config.toml
arch = "unet"
model = "image denoising model"
dataset = "retinal OCT scans (Kermany 2017)"
train_examples = 24607
image_size = 32
crop_scale_min = 0.7
horizontal_flip = true
translate = 0.06
task = "denoising"
loss = "l1"
noise_std = 0.2
norm = "batchnorm"
activation = "elu"
widths = [96, 192, 192]
blocks_per_level = 2
block = "basic"
attention = true
upsampling = "pixel_shuffle"
init = "trunc_normal_002"
residual_init = "scaled_by_depth"
optimizer = "adamw"
lr = 0.0025
beta1 = 0.9
beta2 = 0.98
eps = 1e-06
steps = 14800
batch_size = 96
epochs = 57.7
lr_schedule = "cosine"
final_lr_fraction = 0
warmup_steps = 440
weight_decay = 0.06
Rows from block 3 of a small image denoising model, named by matrix and row number. Rows with one number belong to one channel. Each number is 128 + 32 x the weight over its row's rms, rounded and kept within 0 to 255. All counts start at 0. Numbers have three digits each.
After each channel's rows are labels from the 100 images, of 14976, where the channel reaches its highest value: "strongest on" is what is common among them. Only what is clearly more common there than usual is listed. The data: retinal OCT scans (Kermany 2017).
# convs0: first 3x3 conv (model.enc.1.1.convs.0.weight, 192x192x3x3, each kernel summed), inputs 0-63
# convs1: second 3x3 conv (model.enc.1.1.convs.1.weight, 192x192x3x3, transposed, each kernel summed), outputs 0-63

convs0.158:118145109113069079128118138095066102062125129096107090102086105064076110151128097159093136163133088080077128157128119109126159136131142107141144172128094088160138143062084085066114059102140101
convs1.158:079089118123098143144088075097104161124079089164098078113108092159114132112171103098108099126115134164103118083157175165105099127077148083090086111047142114111089116147159174092095188083129122
strongest on: finding: normal

convs0.80:136125100143133119138152163120150106091134140086121173118162073149086162126093139191170177209156098129084113106143068084152211156164140099147142117142099115137191176105107096112171066166148163
convs1.80:083109113099129130166137089096097124129068076172081082100101111189156116161169065092083119101110188171112090100117165139112086159084124081088095135103166118083087078167150162123099178088121113
strongest on: finding: choroidal neovascularization

convs0.141:081135161132142092186139122083160112123109114099111146151191152165116120181149157159181129155175097119115124121119115142143201166149147107192153125104118139100150116131098125132188116127167144
convs1.141:099115110105143171161131087113099138139120108151093083125092123159146115126141075106086106097121153171116094109181163151116083159083135087096110158083160119092125081150152172144112166084129119
strongest on: finding: choroidal neovascularization

convs0.17:158128109143095123136145181100153109119222148135129150101161136119053115196166176132154097104146153129125109160124146107128149146136117145138188249157131100169224085090135110140146114089115130
convs1.17:177147137079105174115148103165136161142209112140123128166104118052082156113113161149103067178151139152108159132120087102136116093168123075137103128150111117204136153076146109145132109165189098
strongest on: finding: choroidal neovascularization

convs0.38:074119197100071095187140124109182182093060116129097138130204170085131092141175160126149187128173132102092123119114062130135170121154194088179149092138148162071106112071120132173134169111136132
convs1.38:069131132092132139156103099110094164118124110145101101098099156128122147106159110140071144096102164159105146069194144160144056152110165093067093076141153123139100135121142165113105179112119097
strongest on: finding: choroidal neovascularization

convs0.142:152172211127151183172166076147156116131100136153132190172195156158122111150154172122184075177180135121122131120124121194134176119172130104134140144135124144163162157145102157143157138162165125
convs1.142:090098085111125151141118100080091113137134101118066058107103124153120109128136067093087117080144133152133087141186160118109110159049132106139109152105163120091152059154132161150110161076122112
strongest on: finding: choroidal neovascularization

convs0.104:163153167136091120142158132109188097095103117146115183133222150126084092136163197131144106136158177110123102184083151159130190131121089139126187191158127154166184135106100122165143150110108163
convs1.104:104133092098117200140078085147116136190101096174088075127079132139134138098148092111066106112126158170149132110168118142121055137116163113109061105095163115083104093122178163180107172134112105
strongest on: finding: choroidal neovascularization

convs0.83:183150173119142166135176136133161130113149117087128194177181146093116115136147194136160111186152122114120166151140098171127220124153115120165135148189100170202193165100085120135149112173164153
convs1.83:078103088094130149167082066102116119163088102158077060110094097160134127105151072113084097099130163153135112119168143131121079142084146095113075133072177112072104091145143160152090178085139084
strongest on: finding: choroidal neovascularization

convs0.105:098115091122159073109171125111090146108070072081080139097101111061106081144096085196119136171184091114091147123059128041165173134172114079145165164089097078138145099108136096074122097130149137
convs1.105:102088116105080150129121088130113170172075095156101068120123134193138100129169090111074163103151134151122121107163163154089083138086142100096123102078161107090088084166155142157097173082127132
strongest on: finding: normal

convs0.54:106133075090086081105104148120096094079108116098115119116089088076096089154138065165115144146112127093124120155034080057148135118164118100095152142141098084134137146081150093094118097131121112
convs1.54:109085145124086167079126082142121137170064096151125073113142120178098095144157068107072163112144118131140082107145156150094088142069153110089137095073123097089089086157168130147100148078121132
strongest on: finding: normal

convs0.137:128112135139116140184143183112175166120127102109089149135186123090144094146126112143144184189172066134092187165135140084188217130145145149162147129120121119132157118088103138121186077144148172
convs1.137:087128110101123138149120081117105158137070080159075079108097137170178108133170093099061149099090170152114137093166142151115066137095162108089093119112166135093086081153156155150083178103149100
strongest on: finding: normal

convs0.115:127154088094106082106148140122106059107089098095121109124092092070098091176152104180104148156124100092098107168094110068141121148157126099120145159128098073161150129043142094093127086142128119
convs1.115:098094121103082152110126067120097150159054078157107067115119114185117107131166072099073143114144137149111111090152152144103084122074147085083117097069143110082079086168151136121097174078113110
strongest on: finding: normal

convs0.140:127137071139102089119125136111098056084063080087087114109097137101072108172104116181113149130129094095156092144145109092159143121127122123109162168112127090157151118073107076083149060129131113
convs1.140:072093099109089129134129086094097128133044081160094074102129080184116097134164077099080107119137164151100099097137149132086106144076140082096113091066142098079097092162141150105088172072099119
strongest on: finding: normal

convs0.10:117156053072082064092148134105173127091129127107100141120127106060122114156149122173149131167121156112088148179048081073159144114202120099152149175115117115134187138073146134104130115154156116
convs1.10:136105142143121184097183132203166159252035112126168114112127147176112105170148134153105173116160172123170118111138106134072081125142103134083136100096096083120088108139210097188105127139136138
strongest on: finding: normal

convs0.73:164170049083125120089111184113121108098152127160153133131127123110152137112174154141081140130116130135121123151106147130123149127171123165101150132155195181133159082114164132091124166161145085
convs1.73:129133159106168146118189105149150127159076112092131128166202141151086107177086138150115143157206058094127117158109100110119149089122123112186175150110070096136112115132094050140160076136164129
strongest on: finding: choroidal neovascularization

convs0.47:093071119139119077126157144078109129071072091071079127097152111139156093172093087161110126169143084122084081148060132085123186179120136123160160147113098102109165107129061117101123065088148163
convs1.47:094085096102098142153091091099112150126100113169099103106108108173158115111172126093115110127139137165136123088179160176097095140088155099103094116089184110078092120163144177136097190084164131
strongest on: finding: normal

convs0.159:083101117137124078113167141077133089096105087060085091062140078110105096167094091150130071163164105134079130172118154087142178158160114106143169208087120106123156113082094137092144086063150146
convs1.159:121106098095088166149085083124088155131110096169100102125099119185122118107186129096097108122129149165130104069167130174102075140099120097082084121098165114102080122160141171128074197102141090
strongest on: finding: normal

convs0.127:068057131156089068109139161064086125113051117080102109056130114123149083114067106114146109153160091124107150135091166086120173162120135122179131130077146122062136103098118134093123076044131160
convs1.127:110102095099102165151084089119100161138107106164106105119102101195139118120178125103106132130135133163136102077168139171123072145103149108091086100094182119099078126163147179128092194109135101
strongest on: finding: normal

convs0.91:085105092131149073110175146063085137107094093060095138098134089126167117161082104122113093170166112115072128125075137082139213167098118118170175170120091113122157122141093153083129082085169140
convs1.91:113091087107089144151089097111113158124119109165106114112106119181169106114176135094115104111144135160136124094174149170088090151090149114103097121103180118087100122167146184137075188097184120
strongest on: finding: normal

convs0.110:079086117113107092104117116055076154102109140073138118103079120114133087109108120128146080140153093076144102076131144102108168125116131115151116158122073115095141129090076092100126079076126116
convs1.110:105083123107103150198067106107075147103196124192113104114094116163131140112184117122125076111167121178102130062151150148113100182099121089084068139105157114116108157153130188116102193112151097
strongest on: finding: diabetic macular edema

convs0.116:150155102039190162098131112165068105172164112126122134176089052134177141166157080154133131120147128141098117118101155055146120153117094098135133123137115143099072110164148137105085166114187084
convs1.116:172141111154143128125141167169143120122138159111144157167186143124167104141095172147177101133169046097129135187091109104088184100108097172169178165130110121142166150156115107131144085135205156
strongest on: finding: choroidal neovascularization

convs0.25:066108147162094083143126137083139130113113137131109128105183190123086122121128121139145131086153128118158130111159159152159172153089145123183158090059138140028111095117123115154167149098135165
convs1.25:120170157142158147135138119147131107114144153120132152182128173091114171125109149105130140167101108134110107126127114163185110140166129129121105143118137181111129170062129158096154144158123148
strongest on: finding: normal

convs0.166:147166062085140106086117124128096143110146095152085113121150073123187134085157102152055159179134135143092138152078148061128132135128126142120141166150167170161126148116151147056107168148156099
convs1.166:158136136117147140160161124116121096139080124106127147159167117133123101153086146126164115151193041081154118135096088131116169083151096154190168146093090100150124086141121078133167082150148125
strongest on: finding: choroidal neovascularization