{
  "arch": "unet",
  "model": "image denoising model",
  "dataset": "retinal OCT scans (Kermany 2017)",
  "train_examples": 24607,
  "image_size": 32,
  "crop_scale_min": 0.7,
  "horizontal_flip": true,
  "translate": 0.06,
  "task": "denoising",
  "loss": "l1",
  "noise_std": 0.2,
  "norm": "batchnorm",
  "hidden_act": "elu",
  "widths": [96, 192, 192],
  "blocks_per_level": 2,
  "block": "basic",
  "attention": true,
  "upsampling": "pixel_shuffle",
  "init": "trunc_normal_002",
  "residual_init": "scaled_by_depth",
  "optimizer": "adamw",
  "learning_rate": 0.0025,
  "beta1": 0.9,
  "beta2": 0.98,
  "eps": 1e-06,
  "max_steps": 14800,
  "batch_size": 96,
  "epochs": 57.7,
  "lr_schedule": "cosine",
  "final_lr_fraction": 0,
  "warmup_steps": 440,
  "weight_decay": 0.06
}
Rows from block 7 of a small image denoising model, named by matrix and row number. Rows with one number belong to one channel. Each number is 128 + 32 x the weight over its row's rms, rounded and kept within 0 to 255. All counts start at 0. Numbers have three digits each.
After each channel's rows are labels from the 100 images, of 14976, where the channel reaches its highest value: "patch colour" is the nearest of a few named colours to the mean colour under the peak. Only what is clearly more common there than usual is listed. The data: retinal OCT scans (Kermany 2017). In brackets: how many of the 100.
# convs0: first 3x3 conv (model.mid.2.convs.0.weight, 192x192x3x3, each kernel summed), inputs 96-191
# convs1: second 3x3 conv (model.mid.2.convs.1.weight, 192x192x3x3, transposed, each kernel summed), outputs 96-191

convs0.34:152112135127156180142118116139129158146142107137158161141153165169149153145201162148142160135152158154180142151086152146114118134147116191151102149148168153150165183134168141101097163151159167123141144140182117129142178156167096089189162104161170155133149167118114161161164139110163167166
convs1.34:128095115097156158095159128097102080180096105153100106087160158171099176155164130095082102110094163093057093149141139094103102095101086162116109169100135076095146154101179083158156168081089143145092104096116093153163168164085112126159079110158095164155108091088143174114078086105155125089
patch colour: grey (98)

convs0.63:177136139128116138155093110147148152122125097130191186138122153120178105124133129127130122121152138186189111092177129126101125128121112141162092112125109130157075150175088138093089107170108128133175155109090191092084120079177127132116142123122185138100166161146107113166202127177113182136
convs1.63:133112114109157156092164125101107075175105111157115116096160156178095181144169142094091095106101169100072104155140136092107133094101098166123116177096147079097153163118180092164159160082097149136092099106133107161166174169087114140166088111158106166160094088093154179112069094110155116086
patch colour: white (29)

convs0.162:188141130142092153170093092142138160097148093159145175139111152104155124148129117113119143090151132179168144095173109127088141132136099110148122108121105125153113135168128121078066105155117115149160165126099150063075111065140147136133182121120178112084145134163096098147203133150134183145
convs1.162:131109116108154158092161123099107080171101113155119116096161154175094182141168138093090096105103169094070100149137139093109129097100095165118116181088144075093150160117181093165160163077097149131092100109135103158165178165085112139162087111155103169159105089092155179108073099105158117088
patch colour: white (27)

convs0.185:201126164128128148174111096185164139103147096141181125150165154162167147157165118135131159121177141205213164122145113139103134138144103156183115120155102156170112131139148164111136104179111131124158132142089166116128129103175114118145199115135171142134157147143122139162208121177168179143
convs1.185:128113113109158159092166124099104083169105110157121115099163152169097182147171137098095097110103169098069102156138141093111131104102096164124119172090148081096158162116183096169168164078099151140097100112138108160165169167086111129159085115154105167165104092091156174105070098109160118084
patch colour: grey (97)

convs0.74:173132158132094159146076113142139148118152111142155178125136158126173097118128126138132127127178120171172125103165104112095144109155089132157123108138089132152095160160092126072111090161130114172173144104088158110081100082166106104144174114110172140102162151153103125156175113177140181142
convs1.74:131111113109157160094165123100104076167108106155119115096163154173098177145174141094090095105101161098074102152139138097108137101103096168118117179094148081095154161118179097164163159084095150138090102108131109158165174168081111143160085112158106165157097089093157176106070096106158117086
patch colour: white (28)

convs0.146:178158135119082137166098120154169148129153088145158157149125175130163095147104121126140155115161121187171129103188116132086155165152080129142116086158095142160090130131121157082096112159102088166140144096077152114086122067153111113140197103111150151070131164147089099172179110172132183135
convs1.146:134110113107155158093165124101108076170102111155120115093163149175097179145173141093094095102106166098077101155135137091110137102101098170120117175095147079092154157114179097174162157084095148136095097106131106158164174165087109142166087114154108166163097086093158177103072094104159118084
patch colour: white (31)

convs0.91:182124136123098155157090106158182132110140091160149156156130152113174116124122123126129138099177099192163130096177095114081131122129095134136137094155113139146092154151128146073104096171068092150147167120129175098091128072160134118137150107114129143092148148148096116151177116158090181135
convs1.91:126108116107158159090159124095102081167100111157119112095159152170095176142163137100092098109098167094070098154138135095112133104101103165115116172095143077090152157113183092168162164078094146137090097108134105159166171163084109139162081111155098166162105088089155173105069092105160115087
patch colour: white (31)

convs0.96:093135088153156106117139165128109077121087120147121111104160100122090112134096068101110103101107141080072093176160113118112130116069116115108154148105138091101117089112127126170188123090085124118099081124150136160156119155070130159091096109124065119172098098103159140094059101117136085112
convs1.96:134165145162100103154105130161150176091165140108150155169098107088154081112097126157170159149165090165191162108118121158151130148152162092141150085154118178171107104156085169094102087177167109121178161159124166092094089090172149122104183148096165091103152176175104081157172173155097139158
patch colour: grey (76)

convs0.66:147124150128143184133105112158123166157146104130153145142150159154141162153185144157137133142153163162174142144099146162105123127161121191148093165145165159149173173148150148105120167157161158134135154131177132133142180147167120089192148116157168162146148145155110153174163136126170162162
convs1.66:130100115100155158095163128097106081178099101157099104085161161169100177153167129096083098109099163097066092149142138092103103090101081163119110171095136077095147159101179082156159167077089145141089105097118095154163170161087116128161082108161100163154102095091143177119077089102156127091
patch colour: grey (98)

convs0.83:146127131123150169153111121143155143165151105093136175140151163159159193163181135162153154123173169180214138131129151148106099114143127173149135148143142157178170173143161173124119143157149158148168173150155133121158159141184116089176179128149169157143141178143086163178186151132166166151
convs1.83:123092112098156151101160132098104081179093105154097105084154156170099177156161126097082101112095160096054089146139140093106101098102094158116110171102135074097149155095176078160157168077085143147085104097120093154162165164084114123159075112158096164156111093090141172115079088103153132092
patch colour: grey (98)

convs0.61:155117138127152175141104121153141163160145109104147142160163173187161166163180142134145158129168169176197147122115163155096107103147132179141121163127143155171170171126155137121125160152136158135153184145149144138141176136163107097173204107138165164141150160162108176189174153145163162150
convs1.61:125102113099155157097162129099104084177098103154094101087162158169098176156163128096083100111097163096064091148142138094104102091099083160120111171096134078094147154100178081158159165082089144140090107097116091153164170163084119127158076110161095162156105093088142176120080084102154130091
patch colour: grey (98)

convs0.51:193116170142110149163080099151163161120151078149193155150159170131146131153140122159155130135176138179207144107164136135105145137144121146177127137161117168168148146116128149092121115170147139143147169123120169105126131108176093092166180137142202137107149164148129124140207131178146180153
convs1.51:133111115112159162092165123102105075174104110158118112095161150176093180143172142092095096106105168099077100153136138096108137106099097170122119179095147082098152163112181096169163161080099149135094099108133107161164173168090112136158087113155104167161098088094158173108074094106160115085
patch colour: grey (97)

convs0.44:192121183139104158164128122170186144108136064133187111135145186136169145137157126142128165125195158180201168106180137134086123127155114137161139133160107166168136157117144120099127131177101126114165161131083134117122146107180131103173184119139172152119162156152099124177192144178128166146
convs1.44:118105115110158150100161126092103083169094113158110104096157146166092171137162124097091097114094165087058098153134138093116133106099100163109114175095144077085154151109172091168164163079099144139089095108141102158169170166083111133155075112152091162164108088085158171101079097103156117094
patch colour: grey (97)

convs0.188:195142161145097130155089089162162119091137067135190168124101175119145127141110113135104167145181116179163134112172108111083118152142079127156112117141091154144091161141087128111083094163103080142147156096084179112098104071156113128151153108114151124080132159150106113154179122168104185120
convs1.188:123103113108157159095158125097103083174102112159113111094160151171097177139168138095092098110098168094068096153138137094114129102099103163117115175091141074090155154113181093165163168081099146134092096109139101157167176166085109132160082112153104164159104084089155174102074095104158118087
patch colour: white (30)

convs0.155:153124128132152180136102117148113166157138095123145138134145158164151165153181166156155148141155160168185137140085147147110118129147109182153102162145164174150176169113149145114123157152177166129139145135166142140150176131177124094192154116165153167161153142132124164173176153145175166162
convs1.155:125098113100155157097161128098104081180097102157099103086160158170098178155160127096083100108094161091066092147140139092101102094099085161114108170095136078094148156100175084157155169081090142142089104099118093153163168160084114124161075110158093164154105092089144178118077087102155129092
patch colour: grey (98)

convs0.103:149135138126104115142131093160164154099138105127160149121123156108175121141100117106090130114164135177196122098161128129094132120148096135171127095156085133184105120139113108075100095150108136171159157128082181096062102051163100097137153150132150129065114133124082118177204122171109146142
convs1.103:128105111106160155097158123093103083170100109155115110094161151171098180145165136095090097106099163093072098151138140097111132100101096164118113173093142078088152156111181090166159166076100147132091097106136103161166172163084112140161078109159101164159099085088158177103072095099156120088
patch colour: white (29)

convs0.12:177139140131092130167113110173170122111144097139171159145117172102140102156103134128127132138168111192183137106175116115084130128132098136149109109139105113159112132162117124077072115153125118141147162133093169087093103060147132121139143110126162131107125165147098114146178132163108174123
convs1.12:127110115108158161092162123099105077169103112153114110097163154170098181143174140097094097105101166093073101151138137096110134098101093165121117176095149081093153162111180095163162162081099152131093098107135103160163176170085111138159086114157102172160097090089155178108074094106159118088
patch colour: white (26)

convs0.152:208140149120117148175113119197185127132156085114158103130139178142186120152140118143125167108228159156188142128162135133100131121156100135147133136170106147166149164113144162081113126182106092143163159124100138111153159095205118122141211126154157119103135161151137136171173130167137175127
convs1.152:119105120106160155092165126096108085173096109160103108093156150163093178143163122100092098116095161091057099155132137094116118104101103160117125167091147079088153153109174089166167172073102153132095106115132100160172164170083114123156076122156093160162109091092154169108077100103157120090
patch colour: grey (97)

convs0.184:156122135109145155138121106133113152174122108129123135141170171174157170160178142138142136158131177184168129147115141163098101111160124171167099170143158149151173162123162139111118148158174173133145163118188119144153164156159112108182162122171180166151141158148112173183173132120173163149
convs1.184:124099112098155156096162125095102080179097105158102104086160157165098174153162126096083098107091160088060094148138139091105101097100084159113105170093138079092150154100179085159159167080092143144093101102115096153159166161084109124160075110155094160155108091089145175109075088103158127092
patch colour: grey (98)

convs0.137:190127144118093155165114088173159132111159093165173141128158181132139121151131114131120115108183122162161126082146110139078136114136103110149120103156079141161111144152119135080098122174099101147147160135091183092081101071149121111145165110136167098069120143151093085152170148175102176125
convs1.137:126105115111159156090158128097103082172102110155116110096163154172097177138165136097091095106103168095069101155136138094111134104098098162116115172097145077090148159111179092165159167081100147134090100108135101156168169166085114134161081112156096167162101085093160172103072095105162116091
patch colour: white (33)