Rows from block 2 of a small image denoising model, named by matrix and row number. Rows with one number belong to one channel. Each number is 50 + 12 x the weight over its row's rms, rounded and kept within 0 to 99. All counts start at 0.
Before each channel's rows are labels from the 100 images, of 14976, where the channel reaches its highest value: "colour at peak" is the nearest of a few named colours to the mean colour under the peak; "responds to" is what is common among them. Only what is clearly more common there than usual is listed. The data: retinal OCT scans (Kermany 2017). In brackets: how many of the 100, against the usual share in percent.
# convs0: first 3x3 conv (model.enc.1.0.convs.0.weight, 192x192x3x3, each kernel summed), inputs 0-47
# convs1: second 3x3 conv (model.enc.1.0.convs.1.weight, 192x192x3x3, transposed, each kernel summed), outputs 0-47

colour at peak: grey (86 vs 37.6)
responds to: finding: normal (95 vs 51.6)
convs0.91:50 54 17 45 71 64 40 39 64 48 67 43 69 55 56 69 59 45 34 52 25 39 47 35 60 48 54 38 48 26 25 37 58 50 45 30 61 56 48 45 39 62 61 50 57 49 38 59
convs1.91:66 58 61 48 44 53 60 55 20 59 34 46 37 76 40 52 35 61 69 43 57 38 32 72 53 55 55 37 65 32 61 43 53 57 26 47 35 59 35 53 64 29 47 47 48 39 62 34

colour at peak: black (94 vs 62.1)
responds to: finding: choroidal neovascularization (66 vs 29.4); finding: diabetic macular edema (28 vs 11.7)
convs0.151:35 39 52 69 53 37 55 50 69 43 41 61 65 58 62 59 67 55 27 57 55 68 50 56 49 56 52 50 71 54 40 64 59 68 48 66 43 46 54 49 39 66 55 35 75 59 58 62
convs1.151:58 77 49 44 54 54 43 45 34 52 40 56 41 48 38 39 49 39 74 31 27 46 57 69 70 62 29 46 37 59 43 44 66 43 41 36 33 60 28 25 57 48 42 46 42 47 42 38

colour at peak: grey (93 vs 37.6)
responds to: finding: choroidal neovascularization (77 vs 29.4)
convs0.132:52 55 53 50 36 45 45 66 45 82 34 41 47 49 26 37 26 41 77 52 53 43 51 48 67 34 29 61 49 53 44 67 42 42 54 51 36 32 48 40 68 51 55 55 39 28 68 30
convs1.132:37 31 56 64 46 55 29 59 71 40 67 73 58 36 64 43 72 51 39 60 51 47 50 35 26 54 44 52 47 43 49 52 35 37 70 51 56 59 61 56 39 62 55 45 64 67 58 67

colour at peak: black (98 vs 62.1)
responds to: finding: diabetic macular edema (28 vs 11.7)
convs0.173:29 48 60 57 55 24 58 59 71 37 47 51 47 51 68 71 67 63 29 57 46 69 49 61 44 64 57 50 69 56 42 59 65 74 42 60 44 42 47 45 42 73 60 30 63 45 54 56
convs1.173:61 74 38 38 52 49 47 41 53 45 33 46 31 49 40 44 44 28 70 28 28 49 59 69 71 67 31 57 37 71 60 40 48 49 36 47 39 58 30 26 66 43 50 55 40 44 49 45

colour at peak: grey (70 vs 37.6)
responds to: finding: normal (88 vs 51.6)
convs0.4:63 47 30 53 52 45 30 21 47 48 43 62 50 69 55 58 31 28 33 17 47 52 57 41 18 47 35 47 39 46 33 38 73 63 33 71 44 33 58 43 39 23 41 48 53 52 32 51
convs1.4:61 55 68 38 47 53 42 71 51 65 59 40 47 54 52 40 50 71 62 71 63 49 30 62 63 54 76 58 72 50 72 62 34 47 48 48 65 45 43 60 55 62 46 67 36 52 69 61

colour at peak: white (47 vs 0.3)
responds to: finding: choroidal neovascularization (64 vs 29.4)
convs0.120:45 44 69 32 45 53 56 59 39 69 50 44 32 35 54 38 31 63 66 59 21 58 64 58 42 46 41 66 56 65 66 58 44 54 44 36 55 30 34 35 59 51 57 47 49 47 59 42
convs1.120:44 56 67 46 48 58 43 40 57 44 59 71 40 25 54 52 48 57 48 60 65 39 79 42 31 50 60 48 42 81 69 38 37 57 40 60 64 59 40 59 49 42 50 43 63 65 50 63

colour at peak: black (97 vs 62.1)
responds to: finding: choroidal neovascularization (79 vs 29.4)
convs0.176:44 41 51 61 53 52 52 52 62 40 50 67 70 42 61 61 63 56 31 47 55 59 39 47 40 56 50 33 71 51 25 65 46 68 47 60 42 69 50 58 41 51 60 33 78 46 64 45
convs1.176:67 60 56 48 50 56 47 56 45 63 33 78 49 60 44 34 52 47 78 45 27 28 61 65 44 41 32 63 44 63 49 57 43 36 33 56 42 61 26 28 59 54 38 55 58 49 50 37

colour at peak: grey (88 vs 37.6)
responds to: finding: choroidal neovascularization (92 vs 29.4)
convs0.13:65 53 48 56 60 46 39 73 39 31 78 53 55 42 27 60 31 54 50 61 73 45 44 48 52 74 63 40 48 57 64 48 53 50 34 54 60 66 48 62 53 50 46 77 66 30 48 57
convs1.13:66 59 59 56 68 52 32 80 52 56 21 50 61 53 75 41 69 75 62 32 41 40 54 46 46 36 69 43 77 41 48 51 50 37 60 48 36 49 63 52 44 48 51 56 40 61 43 57

colour at peak: grey (93 vs 37.6)
responds to: finding: choroidal neovascularization (96 vs 29.4)
convs0.50:24 38 61 28 50 51 65 55 60 42 44 59 49 22 64 54 47 73 50 45 40 63 66 59 28 67 58 46 72 81 53 63 48 70 38 45 46 39 36 39 58 43 59 47 61 52 61 51
convs1.50:48 69 62 33 62 52 50 52 41 61 33 69 48 28 40 49 34 61 66 50 51 35 78 54 55 49 47 60 42 86 70 41 48 45 32 65 42 47 30 40 72 49 49 55 65 36 40 51

colour at peak: grey (82 vs 37.6)
responds to: finding: normal (82 vs 51.6)
convs0.134:58 49 26 52 54 45 43 61 61 41 60 34 69 58 67 60 67 62 36 42 23 38 38 36 66 45 67 35 45 22 21 39 50 49 51 49 57 68 33 43 50 63 51 36 49 42 44 53
convs1.134:61 67 63 55 50 47 71 43 21 58 40 47 33 77 48 53 32 58 66 55 59 39 41 72 63 57 49 44 64 33 61 31 58 51 33 59 34 58 37 54 67 39 41 52 43 44 60 35

colour at peak: grey (100 vs 37.6)
responds to: finding: choroidal neovascularization (77 vs 29.4)
convs0.170:34 37 53 38 41 50 42 60 43 33 48 26 47 50 64 43 53 62 55 44 12 45 34 43 41 47 58 66 53 40 75 52 20 44 44 38 38 47 48 35 48 66 50 44 66 38 50 64
convs1.170:54 61 71 54 57 44 82 38 42 64 40 50 36 38 68 62 33 48 61 62 70 71 68 70 65 60 56 57 54 74 60 43 51 61 40 61 39 53 51 56 71 35 61 48 50 48 57 40

colour at peak: grey (95 vs 37.6)
responds to: finding: normal (97 vs 51.6)
convs0.118:35 56 28 45 52 41 51 49 46 40 49 31 71 44 45 72 53 52 34 46 43 43 40 33 70 48 42 36 44 25 38 47 47 45 63 38 45 53 35 37 44 50 52 49 62 45 38 53
convs1.118:59 60 70 50 45 53 53 41 30 65 36 50 37 74 51 45 44 63 62 45 58 40 26 72 56 53 56 42 71 33 64 38 53 52 39 57 25 57 32 56 73 40 51 51 49 43 62 33

colour at peak: black (97 vs 62.1)
responds to: finding: normal (92 vs 51.6)
convs0.18:25 41 47 67 56 29 49 71 72 22 58 47 52 34 55 62 62 59 26 64 46 63 52 51 50 60 52 46 61 51 52 56 58 60 49 57 51 48 53 40 47 75 64 37 67 65 56 65
convs1.18:58 71 38 50 59 50 51 37 37 61 41 48 48 64 42 40 27 45 69 58 40 43 61 66 55 44 40 61 40 53 67 39 54 47 41 58 40 50 27 42 74 42 48 64 53 44 48 46

colour at peak: grey (78 vs 37.6)
responds to: finding: choroidal neovascularization (95 vs 29.4)
convs0.62:52 56 42 41 28 78 44 87 54 78 54 41 70 38 40 47 63 40 68 45 47 44 28 52 81 59 59 51 54 47 55 51 41 38 51 38 71 76 31 50 56 55 52 44 53 57 51 52
convs1.62:48 49 40 58 36 41 55 29 36 51 24 58 38 61 63 60 35 44 44 39 41 25 60 59 45 42 27 42 51 47 59 37 64 48 38 68 31 28 40 36 63 53 57 42 58 48 43 40

colour at peak: grey (94 vs 37.6)
responds to: finding: diabetic macular edema (46 vs 11.7)
convs0.47:39 46 33 50 36 27 39 36 72 29 42 39 44 71 55 55 59 45 42 47 52 65 50 40 42 45 34 41 50 44 32 32 61 53 65 64 36 38 70 46 22 42 64 37 33 60 38 57
convs1.47:29 59 63 48 62 56 76 47 42 55 69 32 50 57 39 57 42 50 57 69 75 66 54 43 73 44 53 48 52 37 66 47 50 47 72 54 55 41 47 65 66 58 55 70 44 45 67 53

colour at peak: grey (71 vs 37.6)
responds to: finding: choroidal neovascularization (67 vs 29.4)
convs0.188:47 44 57 73 54 41 48 54 72 36 53 53 61 52 75 54 77 60 38 38 64 56 29 44 44 58 56 39 66 39 45 50 35 56 60 69 41 57 57 59 47 62 52 27 68 70 54 67
convs1.188:56 60 45 50 35 57 42 55 38 51 48 65 51 38 32 37 44 40 61 38 29 32 46 59 58 53 04 48 32 41 50 51 74 37 31 44 38 54 30 28 40 52 34 48 56 52 39 40

colour at peak: grey (86 vs 37.6)
responds to: finding: choroidal neovascularization (88 vs 29.4)
convs0.41:38 56 33 51 39 47 47 52 58 39 38 34 49 42 50 54 61 58 53 50 28 49 34 37 61 51 42 47 54 31 44 41 35 54 56 25 48 44 47 39 60 55 53 74 45 44 47 49
convs1.41:54 57 57 49 53 47 45 52 24 61 30 69 40 86 51 50 44 49 63 46 44 46 39 62 59 52 44 40 62 27 68 55 51 53 28 76 24 56 37 53 65 42 44 47 60 38 59 28

colour at peak: grey (97 vs 37.6)
responds to: finding: choroidal neovascularization (91 vs 29.4)
convs0.32:45 43 60 63 44 29 52 49 53 48 43 49 38 74 50 31 40 55 47 80 53 46 28 51 42 60 40 71 68 53 67 60 32 51 43 66 45 40 50 39 50 66 39 42 55 61 63 79
convs1.32:42 53 37 50 37 61 59 60 60 39 65 34 64 32 44 64 47 27 50 60 47 65 51 43 58 54 33 49 19 35 56 59 71 60 64 36 60 45 61 49 44 68 55 55 46 64 37 63

colour at peak: grey (95 vs 37.6)
responds to: finding: choroidal neovascularization (76 vs 29.4)
convs0.180:44 65 45 33 43 51 55 78 44 38 55 40 50 49 23 59 44 53 57 59 16 46 32 47 80 64 46 55 45 38 54 64 33 50 48 22 47 56 39 37 51 56 50 60 51 16 58 50
convs1.180:57 50 60 56 55 63 57 41 28 66 26 68 44 56 48 55 42 56 54 38 42 44 58 66 50 52 56 35 56 32 61 51 52 63 49 75 19 59 51 57 62 34 70 42 57 44 62 21

colour at peak: white (63 vs 0.3)
responds to: finding: choroidal neovascularization (69 vs 29.4)
convs0.36:38 42 45 41 35 70 50 30 48 63 62 38 44 34 70 46 44 51 52 39 33 64 57 47 30 57 56 57 51 57 69 37 47 53 49 40 58 46 24 53 52 40 52 64 57 58 45 39
convs1.36:43 66 81 44 44 47 62 42 47 45 50 79 33 34 37 44 37 59 45 57 58 28 73 52 52 53 54 55 43 77 76 45 55 50 29 56 48 54 18 52 61 52 43 61 79 44 57 55